config.yaml
vocab_size: 4585
encoder_moe_every: 1
encoder_positions: "rope"
text_encoder_qk_norm: false
Rows from expert 23 of block 11 of the image encoder, named by matrix and row number. Rows with one number belong to one neuron. Each number is 500 + 40 x the weight over its row's rms, rounded and kept within 0 to 999. All counts start at 0. Numbers have three digits each. After the name is the row's rms in percent of the matrix's.
# up: expert up (encoder.blocks.11.mlp.up, 32x32x128), inputs 0-127
# down: expert down (encoder.blocks.11.mlp.down, 32x128x32, transposed), outputs 0-127
up.0 113:501446485437534500507514525450470540570399490449489560504519475536500471450469471552507473507444589524468523520510484530506495464525520546528481494482463498568522565562482490510519530534506536561486507533529506506541474478495397543481496429590493486454464496462522493589415486458386536482530438479476526516501489509500548495395530547553500537494494499517491514500542516417578507452524
down.0 104:504516498491506503524483498457523573570505580474535411549543536509513398580534534480467456495498520495469431467486516533546527420489480517542564517481491459467487501512481463413564504497558479549562522531522539456470502546564521555519424484518466495416434469474501467515525433529508552474521452547522490500477479470452525433550546453544552463484493436546531461443538526514443501508462
up.1 087:401551502581537511450460532480492557478487534431519501532508453479526544490478476472476478493439527495512479550532516493446507519450493523474473491485533532524509484597455444489535456521467531512525593514450522516475559495451494512451602583466545559488483506537459548468540437524556523541475540477491453489568499529579518494448456505549509396468541455460546520458549475558464500469478
down.1 090:492458419539499464596459470446486455503468500481496509484475523516525493517589543448470468477498479572488535502464532479469505529515579467509535478442522501546458503470521513535512504577537514497519526549551443482552526524509428563559539508457510506506414505505518459583496603498485484494505482497466598500509456487461485470578488501535547425510476485567477522485482500485519376418488
up.2 108:444624442528463499521411507560469514502486507428470505503512550520502466486501516502534497463497427503538493490527562524445497536564489475483459538526542515517446490572531421513474422480536457488463504505501616454458445506509520524516496579527492518532494562574488501477538492496518420536565547489462484527539508440548475477436450484534445507575459494495522485535489575521480508436533
down.2 106:476469529589516537520569484541557535499509514546411473513512468519526483544545524480488424518488452476464475536433525484500477512477506502598447538528471546522492523468519509548506541532529473572492476493493464493518494533570585472568470620453427498573490496438508521439543454480519482507545512570542504454547459469533467369486483492466459522475526551471479444509473501505504488477492
up.3 109:449497481490506465474430486551473516458535556552502424593513520447533481582535538453503477455459551481455572456425474440558518495474513478475447541483521520451431496530477564488459545507512530546480528472533434508644549560465477503521516520528551495489511471477511542580527471517454504466417556475466465519448437492496554536554495512546504454504472460479501489508466493514452484509519
down.3 109:505521540483597476555639491462511509474540513512486469471463505536472485533489576466469448458467531520513550456484506542515533462515444489453454470458540495529529556460443598501447489513464513525505520497506452543475518513494458548587459486544538503560468520393479481450453530512552455490461570529516446469546454551516479553576531476515506495480534523441495504456444484448490450539481
up.4 101:530397462510419521482499553486548505449493499491485497569497534498481526537585469514508544479565446530422559495500447543489458504473544544520499474496535488545564503486529577458478582519494511471498520468472453562521528473536505493459442381517521457582487491445524505522449486427546470510474506497508478584496408451500509504599480457550486557479483497494497553481466512483556478493513
down.4 106:557532525460479469473598534509545531503481504550507497504415507544490509494457505494433479521457488439445497488558519550506526573422537507508521520537503485456466527521496471418499436548449518499439499540467499498483489422481434452476483532452524507480516460478481435435522526550565553519447546390517420491465528499533510509406473507513431504500509528433517565435487527503550529549524
up.5 095:475580436563448496525466534457537509472465558399535471483542433502478383591487495490524496481497496564493506525533552461478457431494494455509464527516505469557559527518498486440495458417545434499433496519539518483459460507464510589487476555474474502498544545524498506506496497550531427594522471500473452535529505406533523475452490484562494532543465498510514465513478539512442533505510
down.5 103:496541522526472517453524491534516528453493452424502476484460509524531495560587579415508481475512423472475417449462534577497452524547515494479549540541479536514516498552481451489440528528498436539491557486539541452494502509545556488539512518536440518493412460448539497466477441502504495525597508437569515412481482416457439470462508477542473553472511535500548509484475543523520494449478
up.6 102:450533522493487515455499448504512504488524502500567455515467441448486530560470474518496554531566463442507480514525501450541585554548417538492486493487434542478505462470456525535521517437501510530494491534555467571487480488484467477525461410489566509455512424570495453481359549485558473539500447566565465517493491498527525547503513459432446549536459552508507433482529522534513484447503
down.6 092:481537511484410373508493513474450510420584477485441487488602543518505524458527522478492474518488475433536548507532489467432489519462491598468507469540529584471497481510445501471562490512486484466502517477534529481525489503540460466550479482464500509479440501611447500475498450482525505510551515519508473492457556514565455533486417466546537536510515529526444569466538510506434503551435
up.7 091:545517472552496486528470464541486496502511462522497454562471460525520491510460557479500397448544542486507556474439507466548449538457455460532480526509536535522414510430549582498468506483542485517493529514544438455603567508528524488518463509517538501509477500519537483566437550568456539513474462479517497517429512426458499469500399539571445442483487436516490471516499496445411485526512
down.7 096:461528505541465424462583543514519538470518559509447545505490484496510483528448537491430470484426551503539465515464508525538464461480469535462458578542451539501465518510427501432504521468427449568527434516521512489490528513537512467534505479469471450553522485481531484493492521530507522480480498495574476448441451479516458476554429539590534530462461512414540420552511538402457469527554
up.8 097:528533497514460509450483534525521477487548576531510532440535519537436444521515506419486515520486474493499452474524504483518456521464470489530605489495476410554520461509488500528457417499468487473468491522461581500520520548437475529435503532514499505470520450423522537531519525483511482558514485509501445507542519487457500506510472386467446531545485546493426569478443476574578449582406
down.8 101:513475549508509503476551575450471560514530462518483508502443527460477570490513497457542528463536395540451472408450459475524476505450420581502505487482512479460503487491476467464498485461473487579556415460463561507507459556475448505459536447530493538465552435434475490487502494468558443525521533482472446517421481463556477531498481496461468533554465479520503561417432475528490513512438
up.9 103:509557466470505539469529474459457475471500513455515513530527484508492454500510558501521608477462525539509486566463472480481549556444460526576478513512469456509472555470429487568481519515458431515507487477539508577452494545416478506489482535533560444528543474542495562496513480466522459431555548404597482590483488445464501488499522421510543596525489509481520456474498520510501493420499
down.9 100:475543449497519526444468487560500446511497441488553506553549392495501508556418484446547498493499532547561444539546452515501515499487420475522482562499455517493505496561492564523472486478472514543459490449476479474528505519442531504579505563522492449554462454530475506492493429548571537503576519580548444520628526443508496549493531518452476501539530478489514522474501527554459510441503
up.10 103:527369550436477517497506544504500535553501578512519492532498586521542540548540474457476476494517464503464487488552460528442503449487518495516527476494551449507562469514550534512498509508508447485508487511532465547536516417534473514493511473486473516563506459448512437526465539493509466496510449488493493536531526459558546482590457448523458546503525458548472522553422609574535491382532
down.10 095:542578521490533506480542573542515500492526511495560502477385494391530511541521488500475432484468559459484501526493512527496445526469486513475507512499492544437446482530483521490462447478453539529467444447506522561567559501498477495531525540548534508475459424472565481495419540563576552489517554585487445520492536500529529511456576531523418493521454468451543554416493513480523498495506
up.11 087:419538513583543455504502514505521578543542537450544518549505490525427481508444466472467571466462520502474508526575515542525526554439473498442456501467503446457482573501471468497520498516546481436506520553403549506539553473486510476442577496446448536457436525555483494543441439518517503513482537484508537444490441546433520520513498469536461478480501527402556506492487522553546461504549
down.11 091:499437445526503531482526551452495521499466480486470449539503579482501494546517504529486501530510465551533588490456477542464441519542502601518546407460560511511434491404465471527565459493497455469510489460577514533559535527499479598469460438527487499462508471483574469443517524480468482536485546462499515483468463546523505518568490470500516480425424452480486460513550465465589516524546
up.12 092:544565495557484480451511506515512586571493464481488540505463498459477478510517505478562539533468546534472472467497532549391417464521464514461565469486474508510540483518430513496465505587498448571511580509542500500524577544426497498469560486464446462492453523436526524536588513489475542478466526452466492469538475485494525547532518461405527501471440482426558533494528427508504466528493
down.12 103:501447497531492533479578471482496484454490528526544455485414539511481480519471516451525501427477477527426537522488534509431475489549496547498539463547554531481555488553524540512468512539468483557559499518440545453493476484446415565453522432567554564477574536536530464549490521469490470487508512471490453565459434501456533537558556441492518505519564436484489549499531523545462426470421
up.13 097:523552444581428494500531558532524535572522446497535491480496526475439452498443505486569502502516482496535467468548525535475479497539493451465554435482541433607536496502561539520484467513579491423508566553504504471552485525468454531501564485564440522526486498506533478573553539527486491500491494493454479474537424481495514504527440421436521475523403504518491494566427529484510443484511
down.13 101:458467446528485501560500565488490472445514543510501537527473520431449554606512541445515488458509510579468495549453556501513474503520447549504491560490537547472482490462570465531488452457474407499526518514488512563520530534500524506527530484567538524552526461501527373478532525446544533541461527421525492537445483544499445473568479467585509456559542455537537554541476517513474481511485
up.14 105:557522528426481552448486542511464533467464558505384534518497598532467557446465528484456547480545344559501462491498476466569432477504494508444551484554485543491463457552527505520492479445486536555473395493502532477528511456509501476509540455447442477522534437545489491531517522530512436518524480499488535550513492507545470466460539524440518468531447507521476527496509538472539512517489
down.14 106:461496507506472531521453548551547515513452499447478482476527472510570432465507531514507536486573489420505514536491518464528425511410519486538500573553492471466495502514476502468425414480486517540449456464450517412493470510530447577456477513488385447466444504562529509494456545496518516512600514516473547505511546494533492533431479444515514419486524570528440523491495489564472520538498
up.15 100:488508497512496498462443471545420505563573458534558514505519534480505510508504490574569579467520480532553532506507493466428513511517455559484509476482513465514526536431475515512498520513510510428417433580534541505463432542486517496461489450475501422486580537496495507455440502504418436506484550539480532530505476470533477566520606488534527491561454535401495513526529472501563476551467
down.15 098:571563449445549516440549506487498512547507475523481489577547468521553548531543504549518499527474499480530542539532448528567541537465451584515475446512552481465533511510454517537421431460466506521456537417498582537534510510519500525562549456501514525504455507554447436527580492482522496464532565493521473550523463513551461530526528570443493513561476433517529506526463495552530561485433
up.16 101:506416490546509510501578462568547536526499449512509465504442413390440482563505504516507477492463518466499467461419516558524562489571513523505506529449563455518455486408483549485542513499554534533515573508455431506509474473535555495547489517542509543478486484471472542482457546554530530481427565514547434453471455528516537494555488481508429545439467486464494497430506523503493469474524
down.16 108:494509471520504460501508520486494430494505552491490480487463568532468515510505533554625529468511518456574505533521535479527533562486462523442554457498518549553504528492471569576581558514504483511503518523591528478546488516523466450525516423453495482471450524505444464493423516414544526540471431489501454514475540581453436481513472530509533468449476469455450485495541474424526471580452
up.17 101:507420453579509476506515445475511530514437500502485518452529534469521492525482454496554496497362562531485501541505430496451548443546531501506520512406488526521494460531488593492538553505475518505484513542436510536496505491508495564519488495568517424448487450432497517529509506454367537476491517474515477517490491536535480489429579500547545435494490536512529449522491442422471493495465
down.17 096:513589531530498533505486533428554517540474507474508475528546515502469477557468528465525574475456551514471495442549379530548551512523454416480558460467458397498505511490561521481542574489484471588523435528530488530490491485437494540519470450519549537482496540535494505488485426513474507493447476548461485477514471444487462528548515498502515579483547470549514505565539488571444546486441
up.18 107:463551526533524532473446510440484457538443491407471482587427479490520546444525472477512543513510534466519429527522500465540426442489511511551465513522524557417505469514562463486502478475442484502482463452521552478464466483516551493493563580487541561487550531508477567517527526496452444569475523479512438536446549551454412535453458515488541462434543437463465542481526508525532528477522
down.18 096:480498503475470483500466399520491511446510500477523572477479506476447548467408528532483508524496413500451491550546466521586492567467492490552482502543481549500505519554520524575409566511475508553477419482473471448557564483531549486578544517465469491450526565508545591568474477518438480530489519510478518490530508443464509428500438478527481453518460541504505538516440519479500423502528
up.19 089:503465534527494493625528483486426490511476541545499503503567536537593516496517530494457471403496471507540426580545503512509478450436452485546578529557528517515520523486496527428483534467550449498517452468455608454491439513529510436527511529491542468566496512542476519489500440455484472514554486582555559543484562505497496489540477519476550483490554502529430515552509482540487508500468
down.19 091:547475478488484443516434504516508502580468481465557495453546402496526533494508558512441505445497503523447466471508585521511517508521531497549468563501486503520495508530521502393496447498488487491475510426478503493526480474477569494492478578515479531517602537470515515507471626516475543493569489535483533439530513435560569491464524501416473453573503488552537512579479494481506534572515
up.20 090:483509547510577483543554535501449440447511471485492571564451408454477531486520484516476561591417565466491488558478519564502540494477483445494468495469582485510466539465518497553530530502470550542490527551416503494437424458481499515461558509580560524485481490430472565498531434513493549489470520474465413495510471516495426508471526472474470525455505458462504502496585526516484497497493
down.20 087:488445519532425524579516477477379525500466590507515428472492570566487467554497528506444579491492440492542528490562492566537529539487530508480517391519478527549494479489478529519473547544509527478495423493506498526449448590497478531519486534522492496540521516528488481588603517462520541462542478479500515458447513460485550452555486447498526550512452517526441505503521483468497441492511
up.21 101:455471429525473499513420506468522523542522507464547479488512456494473470443510482522529465445558441447559458471533556506536483559526518519498484496513519541526352468508536503540515469483540534459516507444543541570501440502534465535530458552529525506492506567559459543501472561568438428527528460534508495516503557449479573489503464501462423529489465501523468445554477528524471480464606
down.21 097:447500480516455492537456516540517525494461469588477450463477468527473502514498496607494496548520496493512491544468576443484535504532512565555455503498497531529433468460491447522521553468530524483488612449473529423488456544515500466539490559552436514503436501475429499472548579448540441559500481473505444541509484598478398473532456485540479473487427532495486512511536473455521550525517
up.22 097:484560519528488526510520551482481482558428478478496539499448561505516570485457564447547561485503516467475430468469502543484464509496420522570485471600464562535522427566597474508472498519396477504473439467467539532485437487509498423484537537434558449545531475436485466518534547462510493528525455461551462534467470517495477471528464484438518553512525436514483520512488489528515525490433
down.22 098:531452481524541537431516543554483475529494513477422496490464492545526563502455491519507425484549503603437550560487516468516426460425547493480500501558516539474470508499553519461458532504558537506500435444541531464557415496485464503509498507541513465556452441496399506498539478448447471461501544480491489544472521486456505485524464476495487584505441537500499546504411530549473485412447
up.23 121:571590569531486510563514518556484448537458571525474554432466528510521474567430617496519568474477503561518453486462498490490481499515424505495617461556479540516468512534483527494463479561497451481470476506444556479492527549485480483483503505496474466503520440472504482478537447476539495569522530500448508490517509438451473512559477454487499414513424497413476490493464506552499523524445
down.23 111:606529519451498485546513515512532491449500474477551518512441451488519532541528522524457529492436493482527582554426510470543426476456447519516496480522407513480511588472460534435492552496479478572512485470510520495475537429528450438468470474489499554533469441489540465458429511427532457499486571504544495506452424384513542527502483517434460488500486432507518547495521518515539502481450
up.24 111:520511494534489476577510534506514466535501525515480429549501507546427512520452613528493452470453432484543434494499520511515484487517531498473497578592536486524500484527487472455478461545538469544475563478567538475544471543516472485514496491501489496530496547468508516534502463586581543492526512503473509486488490439613488504561533457430515417495434542513483505510473541404418451491424
down.24 118:514586489537505506541482499420517421511525505498508540523487434466546510491499549513504436414493445419522497516424545480529459526510521495509434584485483503563521504481541495478480472448483447501511507447449527544427352522531498511532483497529483473493487489484458488512455498533542486519578549504595453483513504513608497527544505518555426506502501487541479549563559517498495506540463
up.25 101:505534433480481455456483523460476507483415471481410541465533440544524497465473532485537434540495529572551481466471525461543504470484463392579436556560541532554462530474494524502470472468524507531448503462504536427484481588445474590467495551575464518496514481481495550518570532502451475520526565539479504511479464461488478518499514520539484477495536423545536505553460549490491476571458
down.25 108:514504587513532492534500483501516500536495538461529532512487478473468433497459526471412510434431478484494482483453467527515498514512501483516526502526444547494563421474508569468490491487517510521396479527459491465476553407548492471516491531429536507504495489451509528497500395564558592544438472525528406506538461516546389561520501484459417519493495517430536481489474479533542466467489
up.26 092:495513433615460456530405533462422497554483455468468563493493523541479506464445520480501462456485479492485404459543521567482531539531524441535514502495490490563514509459506500510473486496513508524443534565511526484457420515517527569510474529542474556515536564525509412572530582540486533469502457503529473482565431460503475484489517478461516510530409486557496442516464506478424512537534
down.26 099:451455471506566535543467473478490473517497555497535428512432509467487486496472521457533530447507539465466410548448566425518422504523462546606455505542441487455490505554509542455414439480549464437488489479464519485458496548497573478536497491458496510574573453444454424504534486417541473524492520482489446498457541463474444458559478465494509507493561516487478519505503493509484510436487
up.27 097:563500553469406492405467466479514464460506431552470504470464515509444539520540519533502511553466521498543432503534555537552478473478511506500614536563575459515443482375474521502483501548468509432504517552448480458473528446464501490531569535528502572502503389484528452518449536450511496504485461533513463455503450498446456505544518458467486510494451475489519542488509528549494500527472
down.27 100:570503530526488509497540536555501500447446496507457514448449493521555499444446491455529556410536433474538512528519528460562460552529480443507524477553515477461474419486453471434510418574470456515473533497475608566547459542550438475525463496459564495510523480534476497517486541526510535505515531516530488537511552525530560500477544526518489524526551490443434543426490530465581455539452
up.28 095:484507512431498471426467494452435508474453481496457461462513572597480513409508459480471522504567501494540597541547497427494515550434517554522463475496414563449517453544534492503538549524486584510536448496535549491472498477518450451448479507462531489441500511556495512544482474507456529487552492499482499518513548554534481488410524578536583519479568536508511526496572480522522508509534
down.28 091:461466487459369478544485525521488533533478486478467462489527470509546420470511473496407483525489410576547473440543504511463502458507563493497437489472539490490480452518472494477551423549489517475537497489522480460501514516437557507422492517527461526438472585557477564534579471480480451467514463536462550504504487549497520470494454475533501461426420522530504541459461518524552431522554
up.29 094:477602491503459501501408533511513506480524455495495427497473558523497546378514459447456442469592458461537544482495542494518492521441492518518453525530431517552518471536496481540533461439529430462540457528541492531485546486508481510505417477437510494577494472620460466520478467497525519456552424544472531499557457497488577470497487501495476514509575489495534479505518442483541518477516
down.29 093:448472509548416503513447585498492553465553468545501519510454524500545467467483484425489463444473551522469527507497488517492444517511531546504466517431556520481416417532508454487522525512512478427601570457520483475518502479456537491547520470514505494463505509511521463489511546560517431493531517583519508507450480532502481411497437536583556407503428475538495499497486454521517421461550
up.30 096:380526490482482468550426509546493504508509506405489458516556482470480434437483453467523490457508472494538461468591542470468530508447519480517431480495502493577454500593523475521517511482582492472496550508495520512525464545464554496477491501478511506493532596548512511498515494561498420518526481489467537505549490456484514469464526581543458425536451508439470411559468502496489507487597
down.30 097:512529445492483482518491554483482530626463480523466531489445469439482508524500545484531461527508505496507474482414524486506479443534495511536455478514490444513532470466564456484525504565554449524589543514453459469498552507494515501523519524561429531482470547463413498446553465445485454549513533482523469468501520493507409404527472461493496409507467532493468452587495439438444443488453
up.31 107:449553503523481512445526496509538426444503555489579454496435520481481391518480586449540586417522515446483537467538507499470489557533451492543464511571513483443525486512481484514443462482527505498465492449532506614496497541523446473510499435459536409501533510497507480555475513501526478511526504534435507522495551501471540558520556463481560566518400548504471486500441500509498477518539
down.31 099:527466608540570477452606509454513526488531466418507481528533456505469569540462436541461517457479488523454559527491533473547523518542584549480487482501527493501541465523579518479456480423444526457510482487495533514513460471507509471520524468484540541436499511528487535469486442544551488485567524443500500527519519549512557442435549527527463546524447523524499545490566545435427481486420