{
  "train_examples": 101725,
  "encoder_experts_per_token": 2,
  "encoder_conv_stem": false,
  "encoder_pooling": "class_token",
  "text_encoder_causal": true,
  "text_encoder_head_dim": 32,
  "text_encoder_fused_qkv": false
}
Rows from block 7 of the image encoder of a small contrastive image-text model, named by matrix and row number. Rows with one number within an expert belong to one neuron, the router's apart. Each number is 128 + 32 x the weight over its row's rms, rounded and kept within 0 to 255. All counts start at 0. Numbers have three digits each.
Before each expert's rows are labels from the 100 images, of 14848, where the router gives the expert most weight on average: "strongest on" is what is common among them. Only what is clearly more common there than usual is listed. The data: photos with spoken descriptions (Open Images, Localized Narratives). In brackets: how many of the 100.
# router: router (encoder.blocks.7.mlp.router.weight, 32x128), inputs 86-127
# up: expert up (encoder.blocks.7.mlp.up, 32x32x128), inputs 86-127
# down: expert down (encoder.blocks.7.mlp.down, 32x128x32, transposed), outputs 86-127

# expert 4
strongest on: text has "color" (39)
router.4:188124101144153067157164086143098163110116115172143097109118113094164091139091105127150133147099182103126129097147132183119151
up.0:105113136105172104078155053194188121122104170124176128138143138137129137097107085187125075147130073147152144183136154103085133
down.0:165175104081119156129084109180111146091092106170142074146125154159163095138148065138124178173094176139085156161194197199118110
up.1:174149136153119171145131165160139186185085184114104193129168144196113121081096127128145145143155120162183194151092154170125089
down.1:095139166063115164191133152160085121116124111124153080099197087101121141093143149123122150068112120144160123075133096138144149
up.2:182156142125129129170165082053149085089108173086145074147128136144157079104127118093087132130113111128158135117150157172148112
down.2:122153069233214116160078170137152105104105120148090099132104108153104154131144165136104115111153063130142159085137156151086113
up.3:091177062104107123091125107138137171108197148136110125091156209146163097145107125086182101117188099137096077089121134119164131
down.3:132112125062163167155085123134086076068174104130110083099101174149113153112173134103158122128129144069089140198148146120083157
up.4:126115113140084104139056083083138086090157074126169147195142134128096086130125172174109094142119195120179150186137146171056130
down.4:139159090178130080091081122098110165089138097133067108106106110121151112109092146084146121156141141115088158126150112150057128
up.5:077138165105128110139126106134115181145119128154138108179174192131133146117152134111206087132114184169107136149123167135156138
down.5:113168183138173162100087085100144113154071167089169104138072158136122116110160159148164119127105184120117089163135109073115131
up.6:148099169109106098085096142123128156105125172103116057116140166181176144126113195164099123126143117144115140082103081161139088
down.6:110128127149160122130104133150226203163108128178077136184094155137159121088111135153104135119120075132129153147082157108115086
up.7:139181159159126120158131140113134113147139091116132147123123192170089123090140140103168129138064107135087168123073096075102136
down.7:099151117131141078092177121119122131137129116090144180083096106141139112155160098083176132114162139202133088145112145128066155
up.8:162089170140139124184069157108128128233098116171117152121081128129109133155081155157142097090127114110075128117164083168097098
down.8:084126093073139100146090121129163135108085060104140101131114173148172156098086042071182093134059189128150111204169146112128124
up.9:152143121094139126151162154069107131123139096108130172115114122172044113137070155178126149124109117103115127153109147070100142
down.9:103134191072186132178115090159124154130121097099140169107112181116140171156149154107140136150120176066154121109115140145085091
up.10:090062143107167148181114168119186137103106146096178153151197063128141157179097136124139148200153110129151075172069142136133144
down.10:130128137160078157129163155121090134132212176134134165124152123108181155194095132115132094070137146106179090117139154119113088
up.11:109158111132203119186135084094187226127144155097142174118147089155144129107126110109102145145111120143134141132052144116113115
down.11:096120140134120196087137107148076081125188131095099113118149109083160107137075085144172120141096107121097068142064119116105176
up.12:125136137136149160093160092167107082160144123169100128162123125087062123173158120144122096128141149168131117095150177095126110
down.12:138108146077062116106096143156139108144074119100119137104112116111072145145143153111094088169144126141138119166150218109194102
up.13:103130121167116172063109097122123074129163142122126077173087149106134150103125103153095131115111123139142108118180161129091137
down.13:136107090077095146133150135093126173161130065125168101151106095123167097111124058169149152108164148122099147090130099078158100
up.14:162166112105128128140158137139090123131137131142141154096119185101138113115146158120162116105118131096151086158153103186101086
down.14:139106158130106082157051087135123159105194180112134135149112098212102150148113103096123124114141138093159138119144204096087092

# expert 12
strongest on: text has "sky" (67)
router.12:180121128088157071170145147103074152137138102094135134181135050150157198141102149140102160132089170090096175095136102195163146
up.0:056150124153115119160113153124152124075168117136167169155200087115121123171127190134097152132157132176179083108103164179130128
down.0:140125096089133110097132133128101134096101168091121089193171133198081118150172135161151148184144128128087120191100097169123094
up.1:151121179059157110173159095038107138110109080082165101167078012130141135105181140151126102127097161100140145112174126159126152
down.1:138168149144144146166118144101119151185071113107147134146072165146141136128098119188112163172132148130123103118122144213145180
up.2:124079116157117137158113118094123112146077137079122117110077110149173151131131099147117060169097147149200134180125152149081153
down.2:150103131102145118097150154139167076112112101167150167161135178124114086100151135079098148202129163175121155131065139109163170
up.3:159135115097098141133194136105122149096129165147094094135120093124129156146119120162147118103144093090161109135137118110173125
down.3:086128127090130136114105121126158028137156145123098105156116080100130166107079069140190140157098137150172159125115062145153137
up.4:118108117090182140172140167115109125123109099091155182189125122115133123158129127165079126120075162100132175115100097162181111
down.4:112111138142148160167159098060093153123150117116150204146143117095109150125102144127092128132078114134141082113132179174116046
up.5:098146148115132184137135113146088130172161106130147109156105162126130127182124080132163073148122069138084133147164077158133202
down.5:146109153140110121183132138086135116125052142107141091144079144081164177111150103117106091150184128134110082156135196125143083
up.6:184102141109114058136140113108131125106103133082108154097176128132098121132175167119167121131139134179116132157133155118126175
down.6:114121182061100177131192090113103126153098103159112113106165132125097135153136148143103179165120060126146116102158083090097101
up.7:154117121162115130205153128174141148156108142158154088140131145100155147088136161072143126098137146083144087130097109178131139
down.7:134091161116137101100113122166142118136142112118112112135121177132146102079133162148139196126104148060053211153142141153103156
up.8:165189072148146174122159117146154120106108131137113133047135174117180178154124171201124125138168093166128113137172100139107080
down.8:181176121134132138116150077127077086137149087130180135088143129140095117067142099147125096083166103106131139075093146047137139
up.9:147123162149151071168083154175157162110095153091099142151142170150077158095135144090157135096164144112131100105135117129160106
down.9:108170144134108086145107142120130076137156125157143117126119163065105135129122067139120167161118131146125157153099104149143117
up.10:115107128094121114084135169176184156153189120159069097128153176068160207098139107131121145120074136148167109180092147103117214
down.10:109121097134140161096138143137161094132052183143111120081139164197121176129134101163119109150124071149103120154130104103112152
up.11:123111123078037114125146113155135144061117132149081101126142133092128104120111168065171191163164121101156139114159148125106088
down.11:149126104146157162108096128087120073122126084129139124111128119171089168121093179123131108095131074118108127111101136100043099
up.12:172195114120114133172122143159161152175112133144111118155159174153088146127127123090107139119196161090078118153133168096094108
down.12:103172142130135071127157157141125108146117110061170123144144152162156150157117099153164111126107147072157154152090085105194180
up.13:129137103138154140092144151105054114119173163113139111124195102111064069127157134102168069183122160073180133108115113135104167
down.13:133143092117155115102106117157131136138100137145181110153051129142095078130080114163169146115069137096115161115154178182133141
up.14:126165154115156096134139117152101155117166093111097177107179086114112090103100170126147155180139177145135153168122128154100068
down.14:154105098152195080167133122130135130094098092142153125119120136139133164153105177136143150106119183118100151098117159091089128

# expert 7
strongest on: text has "white" (29)
router.7:163140101112162128136112117113093093117206166125118064131127092124088096158125160180148155110131177105155172119152152146119146
up.0:118177178129141103089115127114155091144203160090173161105138154122089151171099114100118081140104123098177154093157134104171144
down.0:119098089110161133102171094131050162119093131166153110182135113162141078111158099104031094087132110116101102162118092150122124
up.1:190127118136127097122165085100172108117199135152069185071103107073130149108121135097132138137150156145136133130194155134103108
down.1:119115097175139151062066071150143081184143134143125171173130140155139151081089128114054114111147138159156156097117144135063103
up.2:098083095131139060169131115081069094143157110150130142129139157124149108121177141142118121146181129095117156077109075123114168
down.2:137129101122075155119116107087101141112113184106132124140120160135111150139155131182140125110102160171167098141160051170173123
up.3:119103143077142127138104133093136120145158156139200063155093149167087064133110126126143099100116165101175141170168189101115129
down.3:150108112151109147175157152138113168191074137096137136184139125076079052145107155149143139160132141146087130120163150039091120
up.4:177115184120131145087104191108118148166192115113063102175149097116154127150109129128155160173119143112065127122076181084099144
down.4:135211144096132106110140125111152133080096150081153128113151139104104132071148086122153109076064130118113091079163153129115201
up.5:158133094180094099149137154184149135099153140181155158119116148114114068138175097098114249154150114114114107149148089122186178
down.5:133132155071087124124127168093155150092113179131086127133141041158101147118133150140137112114132100160206150136125113160067092
up.6:164104104113098117132127152088123089151087107126124099085095059139083124125097103170128109142091095093165152243142164103109090
down.6:127148116120156098143159105116107155089150136126107213072113181128136132167138181113160143135139107104123133136104080110097133
up.7:167116143178081079114114134134078154193148143107127167086108128143142121122210128150123160110122082096099144120110126072150116
down.7:131139151059118134088134125126122146085134083073129131152147111139135158101117089137099097147108148085083122144116174126128114
up.8:172135109131120123142124149134114141096175128136112138120099153096131125099074080179080169147142166163128157142131129107099147
down.8:087148100101094134126122141133165192064169102115102173121168134123104161149098104094137168143102067092073146136138186166130123
up.9:138118103094190119108024130126165069140128164190195087172115114090114113081096112076143132139076085077061164133141149135135139
down.9:158150106149094143104126154145143149189089124112166154137137136177139134168132104140172040130092137168088123129110115099136118
up.10:135135067160093053197181173148131095126133113110131117110119120112145095124079130133158089092065130074097083151152067132188138
down.10:070180093098096103100173092121136118139081128144107152121114107137174140131156187120133122121140145201103121099101105117143135
up.11:160127130098131195114044161105100160123162185115133139154108190146089113102146132103096093133105132112100102137129156132124083
down.11:107163148152103116135149127109098046163159176110123119170131169124115075099060184136067072167112159133053059113142112093177141
up.12:161094166087107121142171139142137137140114163163142103148107192122118216156090177169102184124188096101111163074145116123084111
down.12:061194110101160155155147119178113094118168114160143119173124083115154213085100134127096114201170163113106130090148071148073123
up.13:167127120168121120112113128174160085105137167105138133177127078137079096143145123089147069178084201184108108090159119132174098
down.13:140142169131163094114092177143095115186130128106093130092138159102091163113155162133154115113143103137159127118141065089122085
up.14:103142140098132080182112134081164147085128060147153097115210144084179141149175089080114090149180108101121073123121134130118168
down.14:145137184080049108160177126097130173113043114092150121159112091178132092137122112168157140130102134124121116141122098149162147

# expert 21
strongest on: text has "color" (32)
router.21:139117122121117170158167143167115118100181116129124091133129127096182088111108074123126128151156099100161147115103171190096154
up.0:118136122103095033185107148115142085165139148157115096156133137163120156070162154095160127129137140111121186126142157115123135
down.0:137094100123121106174111133101106171069132104110070114103104161101142185068155114117124152174145141127146155139119066108126168
up.1:130152050178137114090128149137129146131162147131121107111060090148132183139092115159105165148081060176108116125169183128070101
down.1:168107152181148116078156125163091198156135119171168135158122187094126152135150088110066127082167111130079113120160130129095130
up.2:087138108124090162151102151083073157061104127121133167103143153138074119139129191082085103136159150133065142099142093123166133
down.2:068078173132130092204096098081186152071121068181121121130107064133120092162099143171158086135113118107091124146148101179138139
up.3:227101103167050132102123096104157156197173100147142163138057095119145157116118123168127155152158121088158101161155101104118108
down.3:079130147090079180141152153142111115169084135111190145130127163174142205067112144111108117106089172087104105140097126102064053
up.4:114165120106127106105120076134117146085123144133161146106176120159150144110187136090149221107131084148136111112210115105092144
down.4:141144123097089134176129117145127118100120069148150124136150117082069156126047095153160180151151166182145128131116117143122157
up.5:110134132180167143050170157176098152119173130124113121178146087154112107130134122160117136129123143165109110141194157065134129
down.5:130115180141124164131129128078143111057128162083168082123101158137159131087126129124137148167137188113161163175099124150150120
up.6:124091134109124133155156119121147193124117114151173162071129139113174080120148107029129105130081139129130128151174167149097102
down.6:085154146159119112075134108122118106109183082110046109128139169175164134091103110133096124128133165118188137152164141039144182
up.7:097155184107106189092142189100116077172209095118150099139148148109125138174150108140124068107194149086105139169130142126134191
down.7:168070115117141086165140121105082095087145121082145158146111158177128188113102207172154147095097142170126152106139163140158131
up.8:137140124174172087100167156133147107164128155126133111118079105161110144131141080156116146152132105113123135087082109157072161
down.8:127110092182155106135129175049085115188108111142155102128100087111175093116110162085101095135185058107130113088144146185125136
up.9:162106154134133133099103139090185090112083166126110141108142099192108148146135122077072139082150063131173085180135154159129144
down.9:119110061123173137159126151125176099117096171107116194118094105108144162133158189125102181137188045102093129155115138120139141
up.10:102118161104097105154144118087161174101083120097108151104130042115159077122126153059070110152116123135107065113107110099103119
down.10:095100107207142081117114161142133141128093093151134116107095120133143137203160155152201139096063132127103151086198100119146086
up.11:107113129106173095125154115173100149102134094164162162074078091105094118054112127107143107137109130099144164161076125130130189
down.11:152095115085104159171089069158199086109103130117101121117098161107091128130161139097180133141125080104113112139177137118087108
up.12:136108095127104171086101134142125090144169112093149103062116160126056183158120071102136170091119149162105195194115111087147151
down.12:149146173093114126158130141096125076124152145136137129111160129126093182118144121117119128067172178108192105111158080126159195
up.13:092126083207110145159076164105092119094119087103175128161096114120126106135131123147163143171137107118104111123112105118154099
down.13:131113106142101119069151122082090117129143117121101160190131116136126120131098095214152161121085078160076158155161114131112122
up.14:121111122160131113166159098096125191028141100130119099118096157117113102167162128135129130186099101097101128129151152141104143
down.14:118151101117156131123129175108080079104175066108132117196124111099153171154118108110106076148098189195156112105091151130128085